A small image autoencoder, trained from scratch.
Model: 48-pixel images, encoder depths [6, 6], encoder widths [64, 128], decoder activation silu, decoder widths [32, 64, 64].
Training: 3400 steps, batches of 64.
Data: trained on crops of objects in photos (Visual Genome), 123503 training examples.
Rows from block 8 of the encoder, named by matrix and row number. Rows with one number belong to one neuron. Each number is 500 + 50 x the weight over its row's rms, rounded and kept within 0 to 999. All counts start at 0. Numbers have three digits each. After the name is the row's rms in percent of the matrix's.
# fc1: MLP up (encoder.blocks.8.mlp.fc1.weight, 512x128), inputs 0-127
# fc2: MLP down (encoder.blocks.8.mlp.fc2.weight, 128x512, transposed), outputs 0-127
fc1.378 080:559476514539544540549622462517507439438401510498546443426533490510437509539565421604542508532530446539491564556429458488468473554476585501457446415375541455492475534491547559458482588480613463560497458425440484589532531521591472477453473504433556520471512571465541425551449547514467473478567535422437474520439452434513464531562545546533573430549503471532509511521537456468502563566503
fc1.379 061:493539440587408471450431492519496498461523506515469448462596508476525469499485526469548499561503468541472490512500541556519475462378472503500570432473420437582492568576523561582546539539570480488552522525466498419565462473490457532579521462496517501622422497404460537556516487499540410542504376476475432539520445502468414600483518600442588481497484503460554476478480541551590561600530
fc1.380 090:465378628511484516489517523628472438402497501537505411474478404507478579560436473509482462513615531519525470532494394606500525510583513507561552556467423392523517454480513403529471413463529487484492483570480551521482488533442566480510504567518481521474529424504545440426471566497499518508406529569526597558509533513458494439561475543571561495476497520489462590509443510483467443508538
fc1.381 125:489604455538381507402503561453493426533511569579518453490506482489598560479451519515496438496558532430596548507470493466515494488568444474512427479480496458512558472417508514524482557555517449574469509566478469485540476398491437498558503525495407541568464397473473433483491583521430537429458480582541528477576485494544550483539496421588444595600481425458531452564510508446432488530564
fc1.382 094:521452577500464495551441518553467510511436498570530424526478586485547557450453541429461483482535521546398440519417525553497461514464562526467435483472521481515469474434573513453490594585523571475578531426473515583477559539478484451453518559462456460407570420441546528462490503465507540523402500559478429569572553418575432525489544503558428488458451479408507513409478604475539414554501
fc1.383 064:434562549499469502481500511443530471540454481499483491427511614458533436556576530549536557525440509531495450594512471534509552458426529496496407460530544488548428527496501446463520498516477429473459481470478491588519505402582401511511493499523528486508413457399393624606414446490537563578536534548460461469452525572477464391446512460514390453443504521520517533558510572463460577539476
fc1.384 073:479517352516506403443538521462448473486447426599500488520533501415446435464540499456523516541557513521484531549494443481450485415482486522507497545570499493532563450512491543479495574532582587571526512523447480566478508414580462535615520404449426523509540493447554555521540495384518582501532530496480475643473495541432572569410509491463412487490511448494457497443497566506501589518546
fc1.385 092:623536532482461538493479520452490429490501501457531496447529509353484441490564477429416533589516502570589525483471447674454549490448367454524530509491508474438505554540536464566460523542485548466541525512501548440518417499433494373391453534407507488539455495549435499511491478498497522567452515518453487490624439464545535526490482443453456456463515473461520518417519493532544462515517
fc1.386 107:479465523418437501578550527523516510498473481455513489410454495534578477447548586512462504493515448518477530570593456535488443421492549507463578473476491534532449470600574437582478461439500488494537521521455480549458487495474442459414418479515483409508514573532485478569544478494471503486439487581490490586480517519557393547469412446586395452402499522541461447474632449571485403415500
fc1.387 098:535482534459499453479489403498463582510531421471561554585554456453502445523494490565494489453405540478472484584462585501491458447560527446516542501493541443556399489541565575457449459476484510468537469366530522532465494512588475459429482528481547512504520427560448486523503365539447495542556546413485467508541399445518450410452551551504564484544492573468479549423529430514560536417403
fc1.388 061:562443551460448387499525435546508484543517516559504473551509498548566452571467465504558517568529393573487537475563471395490570467523547506540458490474553378449493544544473624458573458454533376537484527454526458444490586476458361520436568483558464541466464489450545505461529570468476506491493518526477537492481521485427486453515482513573413454502372539523462484418517504511589518483533
fc1.389 124:510523503547479442441454537516546506528512538452514496520422458500459464548527392474482590407411445450561425620546530423523465521562438577474549524466415522600446475509525496549498512534432510595543446494433465535449457511327546419581486491548475470479516518525546474470496514457566540509558526536524515536562497406518517459497536546491507460537481469495431539613506546493490455445386
fc1.391 087:549540544529548492489475545505497459532503528511482428500562484535412546540469524426417527498589549467477403543417511485493393424517478538445438403502409455523528423549480541415522555658558606466462568510523579474543581525468385447490572486537522496527492531501418606513518462437541442524518448474490508453459523490417523506558497451501477518466481597466524430490486536462497542550551
fc1.392 097:627475472490477488541461420455538434476486505421520483494371521393500488506480501488439541479635461416457558508557433507591497509536499518625622544440516504527474478501501502493470500555494512490524534489571448613577515430439471464481509489493502520460490481501572501513417454508442417425502564543444551488505505506422436452468481524520504488441452638463472489548565478429498496480402
fc1.393 108:542505530602426562528459540577401511535487436487510536460455410501416441579442451461469514516456432552491460459545546423498482458519550445444455462464468615490536518471466506530462546531592557489513535534429492555530505563474493553605423441492607517491461505579541543497551468452533450483554478570472540632524536528611466433559518550422551462500589542505528552466462544480535545517469
fc1.394 122:516456453527561493547554545462528516496532544394512441479510448497442398525532554525461470430598498514478526509440482426509464538418490457600423462515510485499464570450502570632552517465487492506560502590460415429497546460599553478427532461519543546524575470573485513456529501472503573511492572515544517480504473516588498449559473568567501515655490577368444449505456527502557494497486
fc1.395 115:554589569583478435446492489467477575457522522488549544551475471535558497473430456434500544396463399528545472475542545440626511439524542452439484452449538505509444485563425552573524473590560491527470414462436489548499521442389502500631540475568526503559506491517431561463470455487521460480476461475467514569432497473541468495498457468493553377560504564457533466526443466445582484498409
fc1.396 048:515415499475602454457557505542427546467510445445501479473477448497567462554413430511412566487554491566594489474521602483459455557511384495505412478590531517493504483560559531454573577567456526500568572621493488480505470393463531454465558562496534497579445587502503439489528507473522467520415617541481524466459402548530475522499558530559473443509456509471512527469480578449511527454505
fc1.397 101:552430531556505546504503503598499406433545573443554435444551527524573505522461397473455474564491522421531393527534494535584503411571516511436412507455513503407432431470570491521478523573448482550499504548482385470568603506470515546515544444530468615473506486643571421490553517464468478498475543548492541504477532484556520449477524467522505462523414470483451563547478498479501420472464
fc1.398 085:555384391435425582529557507470483526564570500559503547477537489431501474503505399444445501486558590513513446473459489517453600514571454418480581516452547484557601559456492532487526622478524563478456477494501477496508480454546545542603573536516481522395527524487513521485499414516525410531586453447551533446517484485500542444501483544589507572475426412486520488592549495513491563470460
fc1.399 063:452508467478399428594475506478602477480497559425480508476543549519495499461496400562516455586508634554505418493464554517418491518465459594542390501480523558556463624580481519543512516408496511564509487537543440655533548470418487562448517557505461461486481501543505502539438569470489517521510495547456507506498553538469365517545437536505501463518507549495488488454517465476403516546550
fc1.400 136:471447489472450602493519493432500512484428539518476455570486518538523494517538491398488486543470389516559519578572550521571613552561475604489420477568461442547496490406389513531426496494550529556528439613502515526498477405566519511558535495504468545514459421505514462568458506554441492450523475500521517405490472519445554410510531501418587527555543537589493550570449516430423460504515
fc1.401 124:536406507439481515428476454573477472474537507515522414481519531489496643515546499462470584424569516544512494468551506488529638485475475489553441462446497448567506558504501514453482543516490619447523525459463465541561542494468514574467491519483525545510605572550489518517513568508500540494462554517479546526602533480641523453431546437572483468491534418444499588596578456556463408531576
fc1.402 113:461466469525542504510564478477506480527579518479419602413476442518569477559438557498447443469524592509427504497451516637462480438462523496494587486468501505420506569505520453581509525444492505533517444507506470489504422513643524521626531540486565491532599424461516544518527535478496559432506469578414539471473520604467492545582529471560525504387481469534405466502494543476498545518402
fc1.403 080:441536516576448434433521531414530443548486496485406431552544541556564537508570567570512503544483546508535532511551504525508475493447483519569481567385537500452505479416495438495476454526591551577448460482485571548492544352439501485513482548457493501534508549493509461481508423551553457498560561488493478505528510586384546456495433615412536549529476416486411412480495586526507490584489
fc1.404 052:505426493452380481472569533519526537508406527479447426509585495444422479516566543473514416533483546406559508512400541555449518494483459585562492612501528477554542523543571468423544481505425527526483544539516516526499555546530413522499397551539467466526483482460492540464454588571558515419470530409458514437457504582435460454495567549542426440489564446424503465448520566519446555521566
fc1.405 074:529481527515454519574546416474555492533487494544465486364468482477466519482537559460454448546543564598520491471469425388467497391490450545495550485467518526490517615514492542418554544495474526443530560526483387427513475517405462487499451543470495583435439552523453490541455415461508538457543458450433499633557493612556560518510478495523544446528449551549592426524486527450492439525547
fc1.406 128:531556584527578483481453469493498490497546522481539556572479516569469530461477513608444513468460519498427573534482471579555458535516554524397446480465464442528414547457485488458468478453492447533545491442549504505509433572456498466553522462472532465383582378605491548529515498445484463419530417464554418519458493544411467517528484543583537509560556568520491508400454516437468541441359
fc1.407 094:520532435500547496510360475505524466515434500423520522558528537492521523446562456555574542572524496450522575564612534456493504548492532488479489538514510448521433508506494536534579485436458494427425468470435473611555583578461517440566486478502487464489558448422477570544469444479456544483579479473446457470420502544567571428500525460492513534477458533614474411376519401449527520418444
fc1.408 058:566505489554485417478556479528432482543537533572524463447435533534567556427528441544565430552591493460457482466532569454438431520510446453470434495552563432448429519565483517567587491488505460547505554530517471445521455478401374486526506456453475512443414530481505538458514500479474476548525498470504507569527541531580542489464502604408434433553525554516607511575552529439611436420501
fc1.409 109:528481543515452502455549498503402447516555460584406517443455545530534459571452502443521495443504435501477442531568598413454588492480514568531449462464467550492475512602444581451440551532637443460487487484521539531473496487440457428487509521453453504575489564421550522537511446528524376543496483561427557635538448497465566438494475477454517450484491499489584539450438412523459453470502
fc1.410 088:528548411456483429523475440587516456442462558534476562510439525456569470477558493501483485559484498542436454460585543519435512436493421518536492489529424592550485390520526431509476484545402555543507469515489461484482566505332535553425558508457523490559473567482601511470585496481561499567478520491481545500510487486436391460469533406465455469486406543422394465542486546474553462541480
fc1.411 147:484460534521485449468413550551467471473467502559476477419356424410463482547593541491574477524511523472533515527534502543527452515520464471513496489533556516516474519543469541520432477477572410537596521533561510525527495564513494461462464471526494449542454573413449482458431424488455486582571598455536533506499473528485486374514527555482496553420475653427550508535450499381416568434520
fc1.412 104:500550428476535480557497527469536449510427509493450413410519540491477443522452490392496489502499515379488457580464546427432454542484517504546525516494556522559586511513509558607517464479507430577496501549447487485470535463474534525463509605488581511529428503446449588461500488479598502508508477484398390519443560466426523535499430516374581440511553505535583463503430589407537483494449
fc1.413 086:533486548383466540430490446563451550471502498494561510515461486493433562417390456532472507471545508576486556523492596531509468525518529540411537454524533448526482529427396489551493480518554488543535537490444550507517490529546522527576529506488534458545386454417455508600553522511575561451485439484487533614473435500657446508531483545550459478537413554527600463478455496501605486516570
fc1.414 050:458511506481451506545398541592489487424496458504471469469459439560558433536482439587529435579586518488552519609465468475477478499509462501554499532488540467521555435598553612525452508448542533507453552545569480535482484500551439545402510535491456502513551515479487463536377524436500468489421535539373511526510565529518482464582532565546474607512443498519507404541511590433536435544590
fc1.415 065:553437562444518328498482491481556539458483505539414479472479616519503534418549352548529467488533473587581512436511500515475605535472407471479457471485498447552445477536531517495508564543478532591457494478527555562477501480440520548514469458390511594585500453431542492539427472474492487523465609477504487476428532571493423519532570573526482537532515458516498499592488465449514500571475
fc1.416 106:484516485502382504551568531413435489562539480547526446403439442526450533475565503443530467517485426485585490575577504444478468506582456466543631372462481498497541444580576549490509449511456466498472397452481475450467494469481489510517485550498559462541515564385491543499485551520413471550514568578552549532548533447566493497468476454456470521515427500589513483623516477521591476468451
fc1.417 053:446521500530493556500484535506430501518384521455453484473572491565481466552494468542580407469587513491465423605506484457431530492492495495489624590483504534555489482536593464541525423480483542432519529463476467450468439529542453489572493509512508536494471528598503493495483484512546553488501456487534662455492420489432500621515416547486471413607521481439518459565429621473564469463475
fc1.418 054:499587507510613431499531547553533486522446546495551429467468529523498514438491441501506509557570557604526482431407448558489537468448417416475494559366543499502496433472490568519566501531502475456496535525545515556482549414497515521557476546495473566493510533457498559568526490504510508512486521434513597567540518456482422487369483542542459443543597579401432463478498501397553577413537
fc1.419 116:464436454520535519523514457554521526509491386596460474454444487464460517452581550509554528573480412546522456597625412432451509546488548529555486495463519519527515433568512442501516510463554447470497531501525590533445522461506567544524399549571464425483411650530462532505482519470490568523534504561544498544461531380515572557520467520506541449489539557526496536558545509569478397435557
fc1.420 114:496376518510491503491546446431467462597518504460506592495537447511475514490509499588541470525460459447495430452516579497448449429562482489536565494538464517547496529550497529445483525493467565421538490399540432568510504459546520561456423536545542470519462578544462552532446459555576418533527559523600585432525479429485546509450557428521492469426507596381521608546545415469478476510417
fc1.421 090:481444520542457529432514508538519522475444454469432432482457470535487532504498463338336501502545531444529454450488503493539552504642498584448527530495476498535496548527502446521525469504520532513428556512499497509533508495441449491475448494493485513511507423485526651409514475493572470533535581543425547473574493464491506495482475503412489521533532457385560593536614507596458384469492
fc1.422 118:510510386561656470492463450511540502521544508467514448514594514452473481471519489449452523445576575482333472525424482508435565566441469456531496502566472436572483533480551432497519601471368528428460526468442523526490550530501498492417468614448502490523507467419472537504520577481467462583523510470525524495470480567519451528517535489519452370507494470477452415482530506504512579492439
fc1.423 086:441531443501444389448560462480499482557469542480424554504541537538537483447513511461503529511507558463503535524541469475562554410525527575486456412478525556583532488541502562431637460510499442498452571375489531502451556547404532543523597504466453495414525461467569538484554450544468490481528537472373510461486501404467387517439583508429425466436471484433451551519494510460463485471568
fc1.424 128:536470510419615403546614465560561452410408534423512461503546515431455495423440508520484481389503528505475543443496473488491547483527485622481470478564389463519522554460548472476528478463528492542497465470518467496542512585492526552538499443564442461526564457543475462504498561499457594409522471539526608436498434431586501521466465597560523473532508494574475527502411587529522477439474
fc1.425 048:506459461509535481473556423466524536514421401491536509376570504486476440486451475500436490503516436503453496538462539448530522493550407418489393453500580513514500482567508585446566496563496532528518437405465520530516547548510434487461565531486485470427438519495602476547472525459511517609407457461430497552475628467496492437445523517575586430364503526436453415479450535545517513503503
fc1.426 079:479465510543489493443528472537459515409565484575486468494520519465474461392544466495478509497522557581444474502403518498517385409496513566465460505443524440489564487442490486471495569546529539458643488490422524493435580499418536480516458521410445509546436518493456513448547469406500514506473358501492464555388547507510477607496485517473480492462512537476527372474526558499450506651515
fc1.428 110:514639528539493497554411519496542451520419500498490523433487484526540546435561492565466510511537482384540529486443479420490469473506505516576522396572500493503527514559497517468533468495446478493475418450522443536565504483507507437614361485482507314568454624523456552503446540476488494522543519550497474423507455461589536573509461384496474491415468501479497425525529493480488478499449
fc1.429 058:536516363472504447515543555508488525476447517523444523446494544413478544460528399444447483506506478556544415437454513554488445480522501521502509427520373610494444461470495464490562573501444530535528449501508437538482472475499455447480461519449413550572502490380502520426497515480594499457408502389536453517467513629464388472557466531447490389549456540482495475577485570529508542526500
fc1.430 137:481507497604426515475510569435585467571536532506549513570423553534539472567612444475463505453518469485550387419555482502405515487492506459424582515525402479543532534543469496433463518481514537494489510465508514498516445463396542521461531551525513488600540489396517552466434489482531472536410564564443530482591417487495423436464586531466397484489489529420524523578583482490494452480430
fc1.432 059:529516529499479441521560573474497450515442552554629491434444579532529422408491484516555518531480499532390481526543448421421374505450429489496442468505490521541508535524558485492528603529539496567547501555512461588549503622448454521451466410514538434585471578494448588444434490592548496521454468513444478504554441534488540448530497501493489476498438421518478495493518609493477426517581
fc2.378 061:546415465522539432470502520408518613485572507567547538537432601483505498566433370474472583557520527533402522496459502523456467517481406495563461521512478520525499524452535468573534502550468503517416501545580547505615503455477465468518523502476460465601518544470460391461404528474475503433467550465507474466499404482500563522429579570510511475562489505411567511583454588486516519521575
fc2.379 044:457452517497510468578383508511530562499545450453471439446444480448581562482583516467467472526534486522525480434494411502581517486511589582406465423425475524513511472407486513492471422546490526464468522518444611445553437533458496571420537463616482472416599505468573482543421527516504466526455493597457518509446416462496497539430561527432474508507515540464477489477531589441390525444492
fc2.380 092:435590436529554501537510523432520510484592481527498549445486524582507462456614442495524505470455457476465535530515589579559466473466517457427448427534538519555503519516490499496434535540331564562485528474549518381458540494547520563469585425479486542444495506524543573583560477485483463534578392451431397491486473482548494526484574499509456507448626505511513544519527459493564442575508
fc2.381 115:523374521467582539494492446568551515499440487458553573450514439491402464485560483518508513517423528523404500556529542565490495526444526553552573519524564463462537477587465475453515458401499522460566454453487513552447438590545518451451513459524583438403535554561490528500561435536581441550509523373514451485441499553474518571472561481469574448421470536589475557413465484546497457520434
fc2.382 089:560496520532483444583505516412495519421566566549468522556521496576458435530524480598553509508504511467500524404474532431462433562663504509425491518467575531427501497460496569447423447507382556538460547546545444528517528558456414437547592495462548492462519472464496520497510461511471456571565479532504490449484501547477556554495545513563407544533508510474549655433546439487505423515531
fc2.383 053:447461485499551445486420474474547508442481452542508569552564403486467541464494541454528488506520518542448424435457540471459431540566481538493466624413436452442531512480520651581495526486574586487515474458547591577477550591514494474415502417437406556485473503509512464489464416496475427461479513529542564508504491488410464460521500450562515544518568413427514460481420443481502402481463
fc2.384 059:502578518514592526503516464530425474556556524526477492637455600542505462468452456611445512516412401545658457560596566416479496493505493497385511414471551469576465585468458488507492509474466527464583532545499497481514490573495491465458485480555494574481598527504490451482400525554441388464472478483478526528518442476576439535503481495502495447543516489477506507447458403538492519464478
fc2.385 106:400512465557496510535581512569493556463532440561540508542443425632495580541474484490498483448525441472432421544567517369566539460616609513511455501513537557498544435449456575478553503532510497533485512471537463569434522505575535536595587462611507505472591544459595536390551539490521523484467444417458546546461502555487456479472495510486545462456453540490439496549511532464504493501475
fc2.386 131:461560529539561469452461430473434487443513482529494499652478474477437562492451451501475484533460495499558517455471540485509515529477440476520437573451486535496527520458444528413501545525484518483454387453564494485540535478452520579616566517459507603462460411453573481529461591539528511560487475490511549509452429425444603531563619553463547598590493444483542501563395485480490563565473
fc2.387 107:490525549514512516539542567527502493521505542574452473318455598490539603420536516526492466582607457538514503410500468449551513537469402592441472405498476524473549496500450466500445496495536440549397513608463446515493585432519581524539469513463458486433481521544531532497482606486478505419437503545452524483463576512544482569521459415501503500511585478491550455533513563495493452588536
fc2.388 048:441474392551545503525440486468474530542522486483498547508511484439502548467568491451523493478585512487456569590504511544526483584495518497498507549520553436562561456471565510557511414434480473463516363465437605504557442612465502435520501461417547498495519510469536453501456425589502553479491450446472612490406538482437495534491427485507481509407615413501573566433517511424467462556577
fc2.389 107:497529528478514584578508484518552401476478477489513533444602480506490468493524592552476534615537519501473548503449453553497560503484501517478487504426473420464481441499501488544486515590609427484489450410490546468479519529470643539468542502460511471482422417523409479617503515528468444504538444492569493494403482585520530523528530447530514607498530504572567568341473484449527527518584
fc2.391 055:521446456452505422477506414561464562448528578534522437608431483407483510412569516421509493360480522518518524425593399539466523538474498551446454520458528524483473450461581521478444512500520439403488485378470460474527560472469524523521487572472470542486527482442425540457401470482518517400474498522514512494474517510526447572554503455499383446489579440478636544524487485486469484493528
fc2.392 095:458419545498600545506535564579458549465569421517538475437503416513539627528519595487441393473482473523459475519454458525515450527562590502541513448498429509439513450423440468570478580436484465446439444561498569424525527567536543440509502480498574544537574508605530498548533507499486537553554438502507430508480492528607570444487494459594551499473527443453473548461544439491567463512439
fc2.393 117:475479530402627464517550507519507534568507534412484417571465562511631472416510450549474495512565455543480569553500542502409462545463475544558540523454529414557552456524503398523530481516458491419489476392596488486505532475548622488551526589479520517503571413500486489490515450534469415511442503527552501432502508529497477553480419474428417561523475419492429463514467455530547491543421
fc2.394 126:561535508436455477513490493537556589481491468567434572503503498482456589460504533440527518552429499565452469455481518519562550484582513526445493545587495502523612515569524597411406524487521527574508470421538539537499526501384504456541431493518520477448427470463496477404445526497495509496389481467456600422490520448472570452476511364571458536466504503525508608447520464417562435538539
fc2.395 099:547538456462522415468429494440514363556531541454453569470646508503602512434553571498521535507515566456451475483418415480438516547537421483472553594497510421438511508475568482459480565617524485568486487505580444541452552458571545476484525465484502470474548465456523422536516474507464523522450513459595522455440483584545509428466639526529543539445452488504503438540506471499515512450538
fc2.396 029:541557464553499547555457472584466561444498453506619486450462499477507443431455523532530567537511453459555570548579542501445453496510563556500559515515486506665442484497415505393452494521551505518566508574520526551481601524456534567468487493409460418498425481483540494470490494504476586522562421458516553521484523449433546543476495494425454441527463461649431509442476520433519429544470
fc2.397 102:452534472478554574548424464443411559532441484513415597516483453503469558490525509557498541514482465539410557535447530439541526527468451460526562555455518498571516531474433499519468473506497475396557425376520468477507515502519581546429406508483563460410529480420405505473423489585502449624537451525493484537525505524510524577508431526508416564508495477504525487336538429490511552528479
fc2.398 110:469542467601566602451380562426549549535507504531526446524519489540499472526534543561508511569448431511523550546628401454571472501513529578513515515497499466499512519499522458595470504584462510404518519436474496493522494479509453469439485426459623471462565415502480481461447565444481555565534601531497561563539505492530605451517550498454559544502564483522400506397541494499547539532563
fc2.399 042:424546493479455523449488598502454431553436447513478458540488582501572498509534546579462501410646532437561521471495605566519587434482457532570433417487570466535554524506485412533525461512541605521515605525540454504440500479508452530513519517504485524472393477490481398501498540469509542499514419460531447495555525545514558574486600587555480481461455536403498486511493530431543456555554
fc2.400 130:518531524525542418444509523536455485464593473452477536519537428448413503457472485604514499442548549474433561456407494524474386456449509375509527555431538583448491496553589477447522557538446517461457571475481493510462524546419503499433457482451470482434625563537499485480565482478487555529452579502437517569564518463564425603495494587588453499474422470427448475473505466572530522485487
fc2.401 127:476548487506485478540517556543474500530439502561456615597488515493535483454418531642526499565422449485480511592397452502492467508597558493418519503529531589435518470494482479505481540567464356521503468524497553542529500500516510391511551519492476455522503467369513464464516412427507523521497481452480503512481481436422443518588492559444532582528460516521545418394475499472530606440462
fc2.402 118:532529507469472467537508516502461480465499455546594407613461557460412461344535435505532594542483499546649489501611510423518550530530422515491442525461487493532500420461536511415450536538428502481620498479527568497562530489411540501433468495547485491488471547524484473507517499456490484541516533454552462558502533410508437547474415589504559518581590484509528499425439495442517450486541
fc2.403 072:596431612508522512390428552556526460403490518482502558394493534579536548491500493494533452540508417357475525522448487482528549519548546486455543504569504466503442450515415535432522419591518446426513506408549471410451475563497539490492543412556436503507489454430475508512465510536476499480449490406443526511458483517509391491494558513529454471399549535470506560448567453517545587520479
fc2.404 035:476523506480523536538486530533445469538561456485546463484461439534591431487444509521454476454542442463452562608476453425536415541432532463543398435385532578492471564472524463558489528549434580512539509600502573496446466517494518539410471530519426487520480488560514493571553521514410531553511507508595440521513427542488486430447440596488548592447448540506467515552505644562502574493501
fc2.405 045:494493555519565490517485478439432468534499527507573500506526454464481510467477478604480589562531574479413557526475572506560490577519393410515482451500565498559448433529493437612569559483466436459477492527437381528436606514568437529431564526510513389605535477445463541487471554493497423541497534457475501436490470428580556497467447518480441488568501543519428564449490523498533594463488
fc2.406 140:500485478450504501452546551585498563554458453484518557566539481436577510543538527468547510503560520454524454452577488418468474443503465496561510630546533552492556470611522499552558468504487559451455571509514559547477566467540495468436468559520523519679410621449540474456533504511514493591510498500473597433569491496563531470472537499493471503491562429464557512526498498593586428575569
fc2.407 104:492450514499491443461508580488466494427521546567441508406415523553510458491460539499477525481532544490479453457435480478447486495513447495473516523501508485503525475524551452531411543452527479540624499548539529449464461504477520527499512511510574597477291581579509435482558542472512564551442502521511505587508551409513425581436424526513579468584558430483527559583491615548464504554559
fc2.408 035:526476509506407537532486580457415570505480553555567482491464463415520487545530505595550436466547513596498540500394502403479440430405493473491468519517475433530505530554414437473403495469535466503478462525462451464516462539466491532465510536518481498527444478425540601430474566498457501547490457440539609425472492516481503532581580450429417455533505591449589436524414520431494445470581
fc2.409 102:535453452438468490433488364511606587484544462470635545556502468460508494446534467421560513511425453461579439491462453481520510527497449484478503516511443505437534440436494404521395534502516546482493513476459582423463529489555572469521483483431496546501563436543528484514462497472476534455493451472436445445460613574547449418476578510519499525423492459553416413568559513504540489605458
fc2.410 074:520416596560372534497511525419525476462507456488422511421497498503526486504547499496502477574553509512445533455442531492546568466563459499558375469434502529540519473582528550484531447572486537566496528421630421505529520485475467493483525581512443550475533486450414397538536420542434437497403504611507536558518564494426509558503526464461454407536599474497515544467532472492413469510475
fc2.411 163:481483416525418540543458417464505407550419591480560512396571484500509503482431577487495443605504530554478447500452460413482463554427522535549541511429462578430516511494532501496527544527488605517434478581541526500445507532408535469531498470475565498521480430521477457519535511514422501546465508568498456550459498433579454421553517480500562481586527503570433525355482516551598521554558
fc2.412 068:469536550567547580473482536553544470587502445425476532468507373507456547594534505555433514488493410549593563514561585557483619539447528466441443515469547528484490557536527508489466533496416483502543409487442509472514493542520488435523550427455499452543545380458515464498468562561434526580456478548518507530474590567583508509471567431553441458496505552450443513431556461591524541562475
fc2.413 075:478535465549410439502469454480537477564529490469558511542508492482566389515505567435524479543418531490549472479500420503465524521479443536536460538493496439477483503474493476496506467500518520458523502593487415569586395413491496562453496477518604545489557475523584439491556465515432462499591566615397435515496452531455577512404571419535550542467568457532477575413495471486394599507542
fc2.414 040:497564499482529498492478457449501474461490530553475523498534515542414540513505500452468541491484456490556421536468552557538516477547505482400542423496549538524443516469485467489413457457524568534511434427548519502528571506358469456529501541518428469450443507469488439407461384478526493500426421426447499449426503537506586528526596492521372496466545465561488600424631418498595456563460
fc2.415 048:543574411544579503557458582536551483536557458560569491508574561549423429534529525516529583468487440476500441495551521611476419472571489543401496579489500428551505415544478553505537534517524520495565436469536482517419504500591527486608555471493477455491499536446530502510483534426423603433509544562524468456524477484350535541502516497564555533530536491512527425509595490522545489412538
fc2.416 112:501477475544554537403446485501580418462434496437445500616551519471575459467499454513442504471499524545473532480475486539578551521487606448499396702572471565470451534414459515531441446443501593449507584543532497554526480530448560563516468441443430565449457456546512493486483483509519490481551421509478453508499447448503565502556555540484457525532570475499515469452404522456495549554546
fc2.417 036:439508559434509590519432469466455474572473515488555527485491506338485602470524504579483456532556481550444460480514512578485519437551525474474595514447546554520480453505553625463519511539461481556530575516512463515506473517414570569466507439493439406521445445502533519531403374493509538533516409588579544552476501533533543470468387426529493495462469548483522479471505575475514554545581
fc2.418 035:359443553509484504503515495437496463530494514555505530493547573529499513453483584505480565485518544512508415557451456584438469570605579499478484545505515475501476510556488509572511519491540435534506543369408490422503476585553668491484504509458519507445589480513434445472555522561474536492491473498458556505577535525575598464461555461560509501397484456475590449485583467564529559520555
fc2.419 127:488540555588498504531479603416479481450557568503473492534548472495509533574385474546494502459491515468441553402397552505553509496513498443470496413518508528500441555432449509408502436476497552528459450499512380449529484479480460509470504422388477573439572373497529529526452539591507382523466453537489520527482497539493507472497530465428390575531530447453490495548495577427496551595477
fc2.420 123:408577530490541514599525502509538461404542486542423410456503503474477556547586449477474537453586513509446587526509415477534552563479494442510482484482568510441494446399525503481491479488502477533491527564482637481496478526422522516527524432370468567441556447417523474484486580432433554469450459520492459581457482482532525454520490558471460528568527539635434428532444541549547483467563
fc2.421 100:478562463523446528525415510615443551526481512468442512500481475520527503572526578595525550535435428573567495518511494609413544478458501431605457463508604441553532549456432530524534468457477532441553471523456467470497474483530517507491526369531552483383513511557490506537547550496505576466506452535470404528512438506412515594475523413569541459441565467553461530472433541462485607467497
fc2.422 120:440443442416501508470490448501518617443429364517582463513504414417422488524586593509611581462483510428492518523520483565454483480547548515463445478504492505541524494558503544456452473492530489510480500430422483505459456395494456493500470505590406507452478493501536508434417408431559584440477506572462514468471561512454505479500575509517417524409446452521471556553606489492506448498462
fc2.423 061:464444540514507514502457526567553434423481509453505585474494534525565549533461488555519433471523460458586543521532555522416554567538474511532547441457574503431540603508470487605452588573537463464589514528552500527499533539605595540549379453619562562490530466538427457520515459524560421442509458511521475477501558508504457521496450580525463533379511417453452453574495465542527482538474
fc2.424 173:468505482459575529417446492504474578581545430526499497530465455547449565604509454505476614475505429464447508553517548579478599507531427397467502506443583438451500499430436505495407515493506549443566577492413488479455477453501412447516457513507445560492507574469433544492539451447568477485542481496501467452504488636468502516461444398544470444467469471508463516591535441495401422543497
fc2.425 020:496466584430492613569483498580513458489439499481480536588505421469516533541495485425516489532527514475414575536570415595487462434435535535500508501448517396402430464510446548466463640450471521541516485555471479529488517544382458510514514480444503543484529538483376463561529487569566479572575525492479427521467501441608511524501494549470571571538444509503548448509456455524553454421497
fc2.426 063:491444470541524488591586493501552417488534471464460471548485440451467466504543543528506503444525459520431501511577549534414469501552400501544461435540516520540481512491564436490515525527442507526468526626434553460481419469536455483484486496528621505467545415513554483585479560570510462567485589490583467497516378483555553467386522499547543582423539550386475516547413470533411555508487
fc2.428 132:489378598467523472412554469473525503482500472469507446521482469509539434536469497418556502419465516574434491478590483564516473461481477513507507688485519542474498508467506483610450478462517481507481547496492610505448503494492472606444623550578567637472531431441499511482484448549526538469448488487448513621477529502430541418530540498545516524547580522556531492572460468507499530453499
fc2.429 040:462566422566511602521516522459444528564608511457522443483518516486489464542424470527438582515550459474523526503522514574469474462490515480561563495492484487516346546550487490445529507517501475542458512406494544482489433572465540618520503567555402465547498382509506419438389551544450456453495414515473420515515463409583574489387505525512410487535414481507482520447514530489526515499472
fc2.430 139:468527479412490484461531472594511498502436401501488516434525498501552589469472525589530468500464515406500609511491458542562524419515526511497425518567584503465449438514481534544544430552540444485456473436478385522510505577505491577524505501468498548303437494488552496496569564535460557450481448526475449498425551481548599545454538446523547451518422587598500490463457548510511553498487
fc2.432 031:413476445367542513481454481513549549509515492515544443542486501626471476416576512451621534552593536526532472455433408523512447414591473458522429459547530486497429549498510603502457475467493435571470515415536472505441481503474526473497565490535556622434492500466396532491420516479537453450499451506573408476415407562465543431470486522456548474515473502517468508503538489511513462492434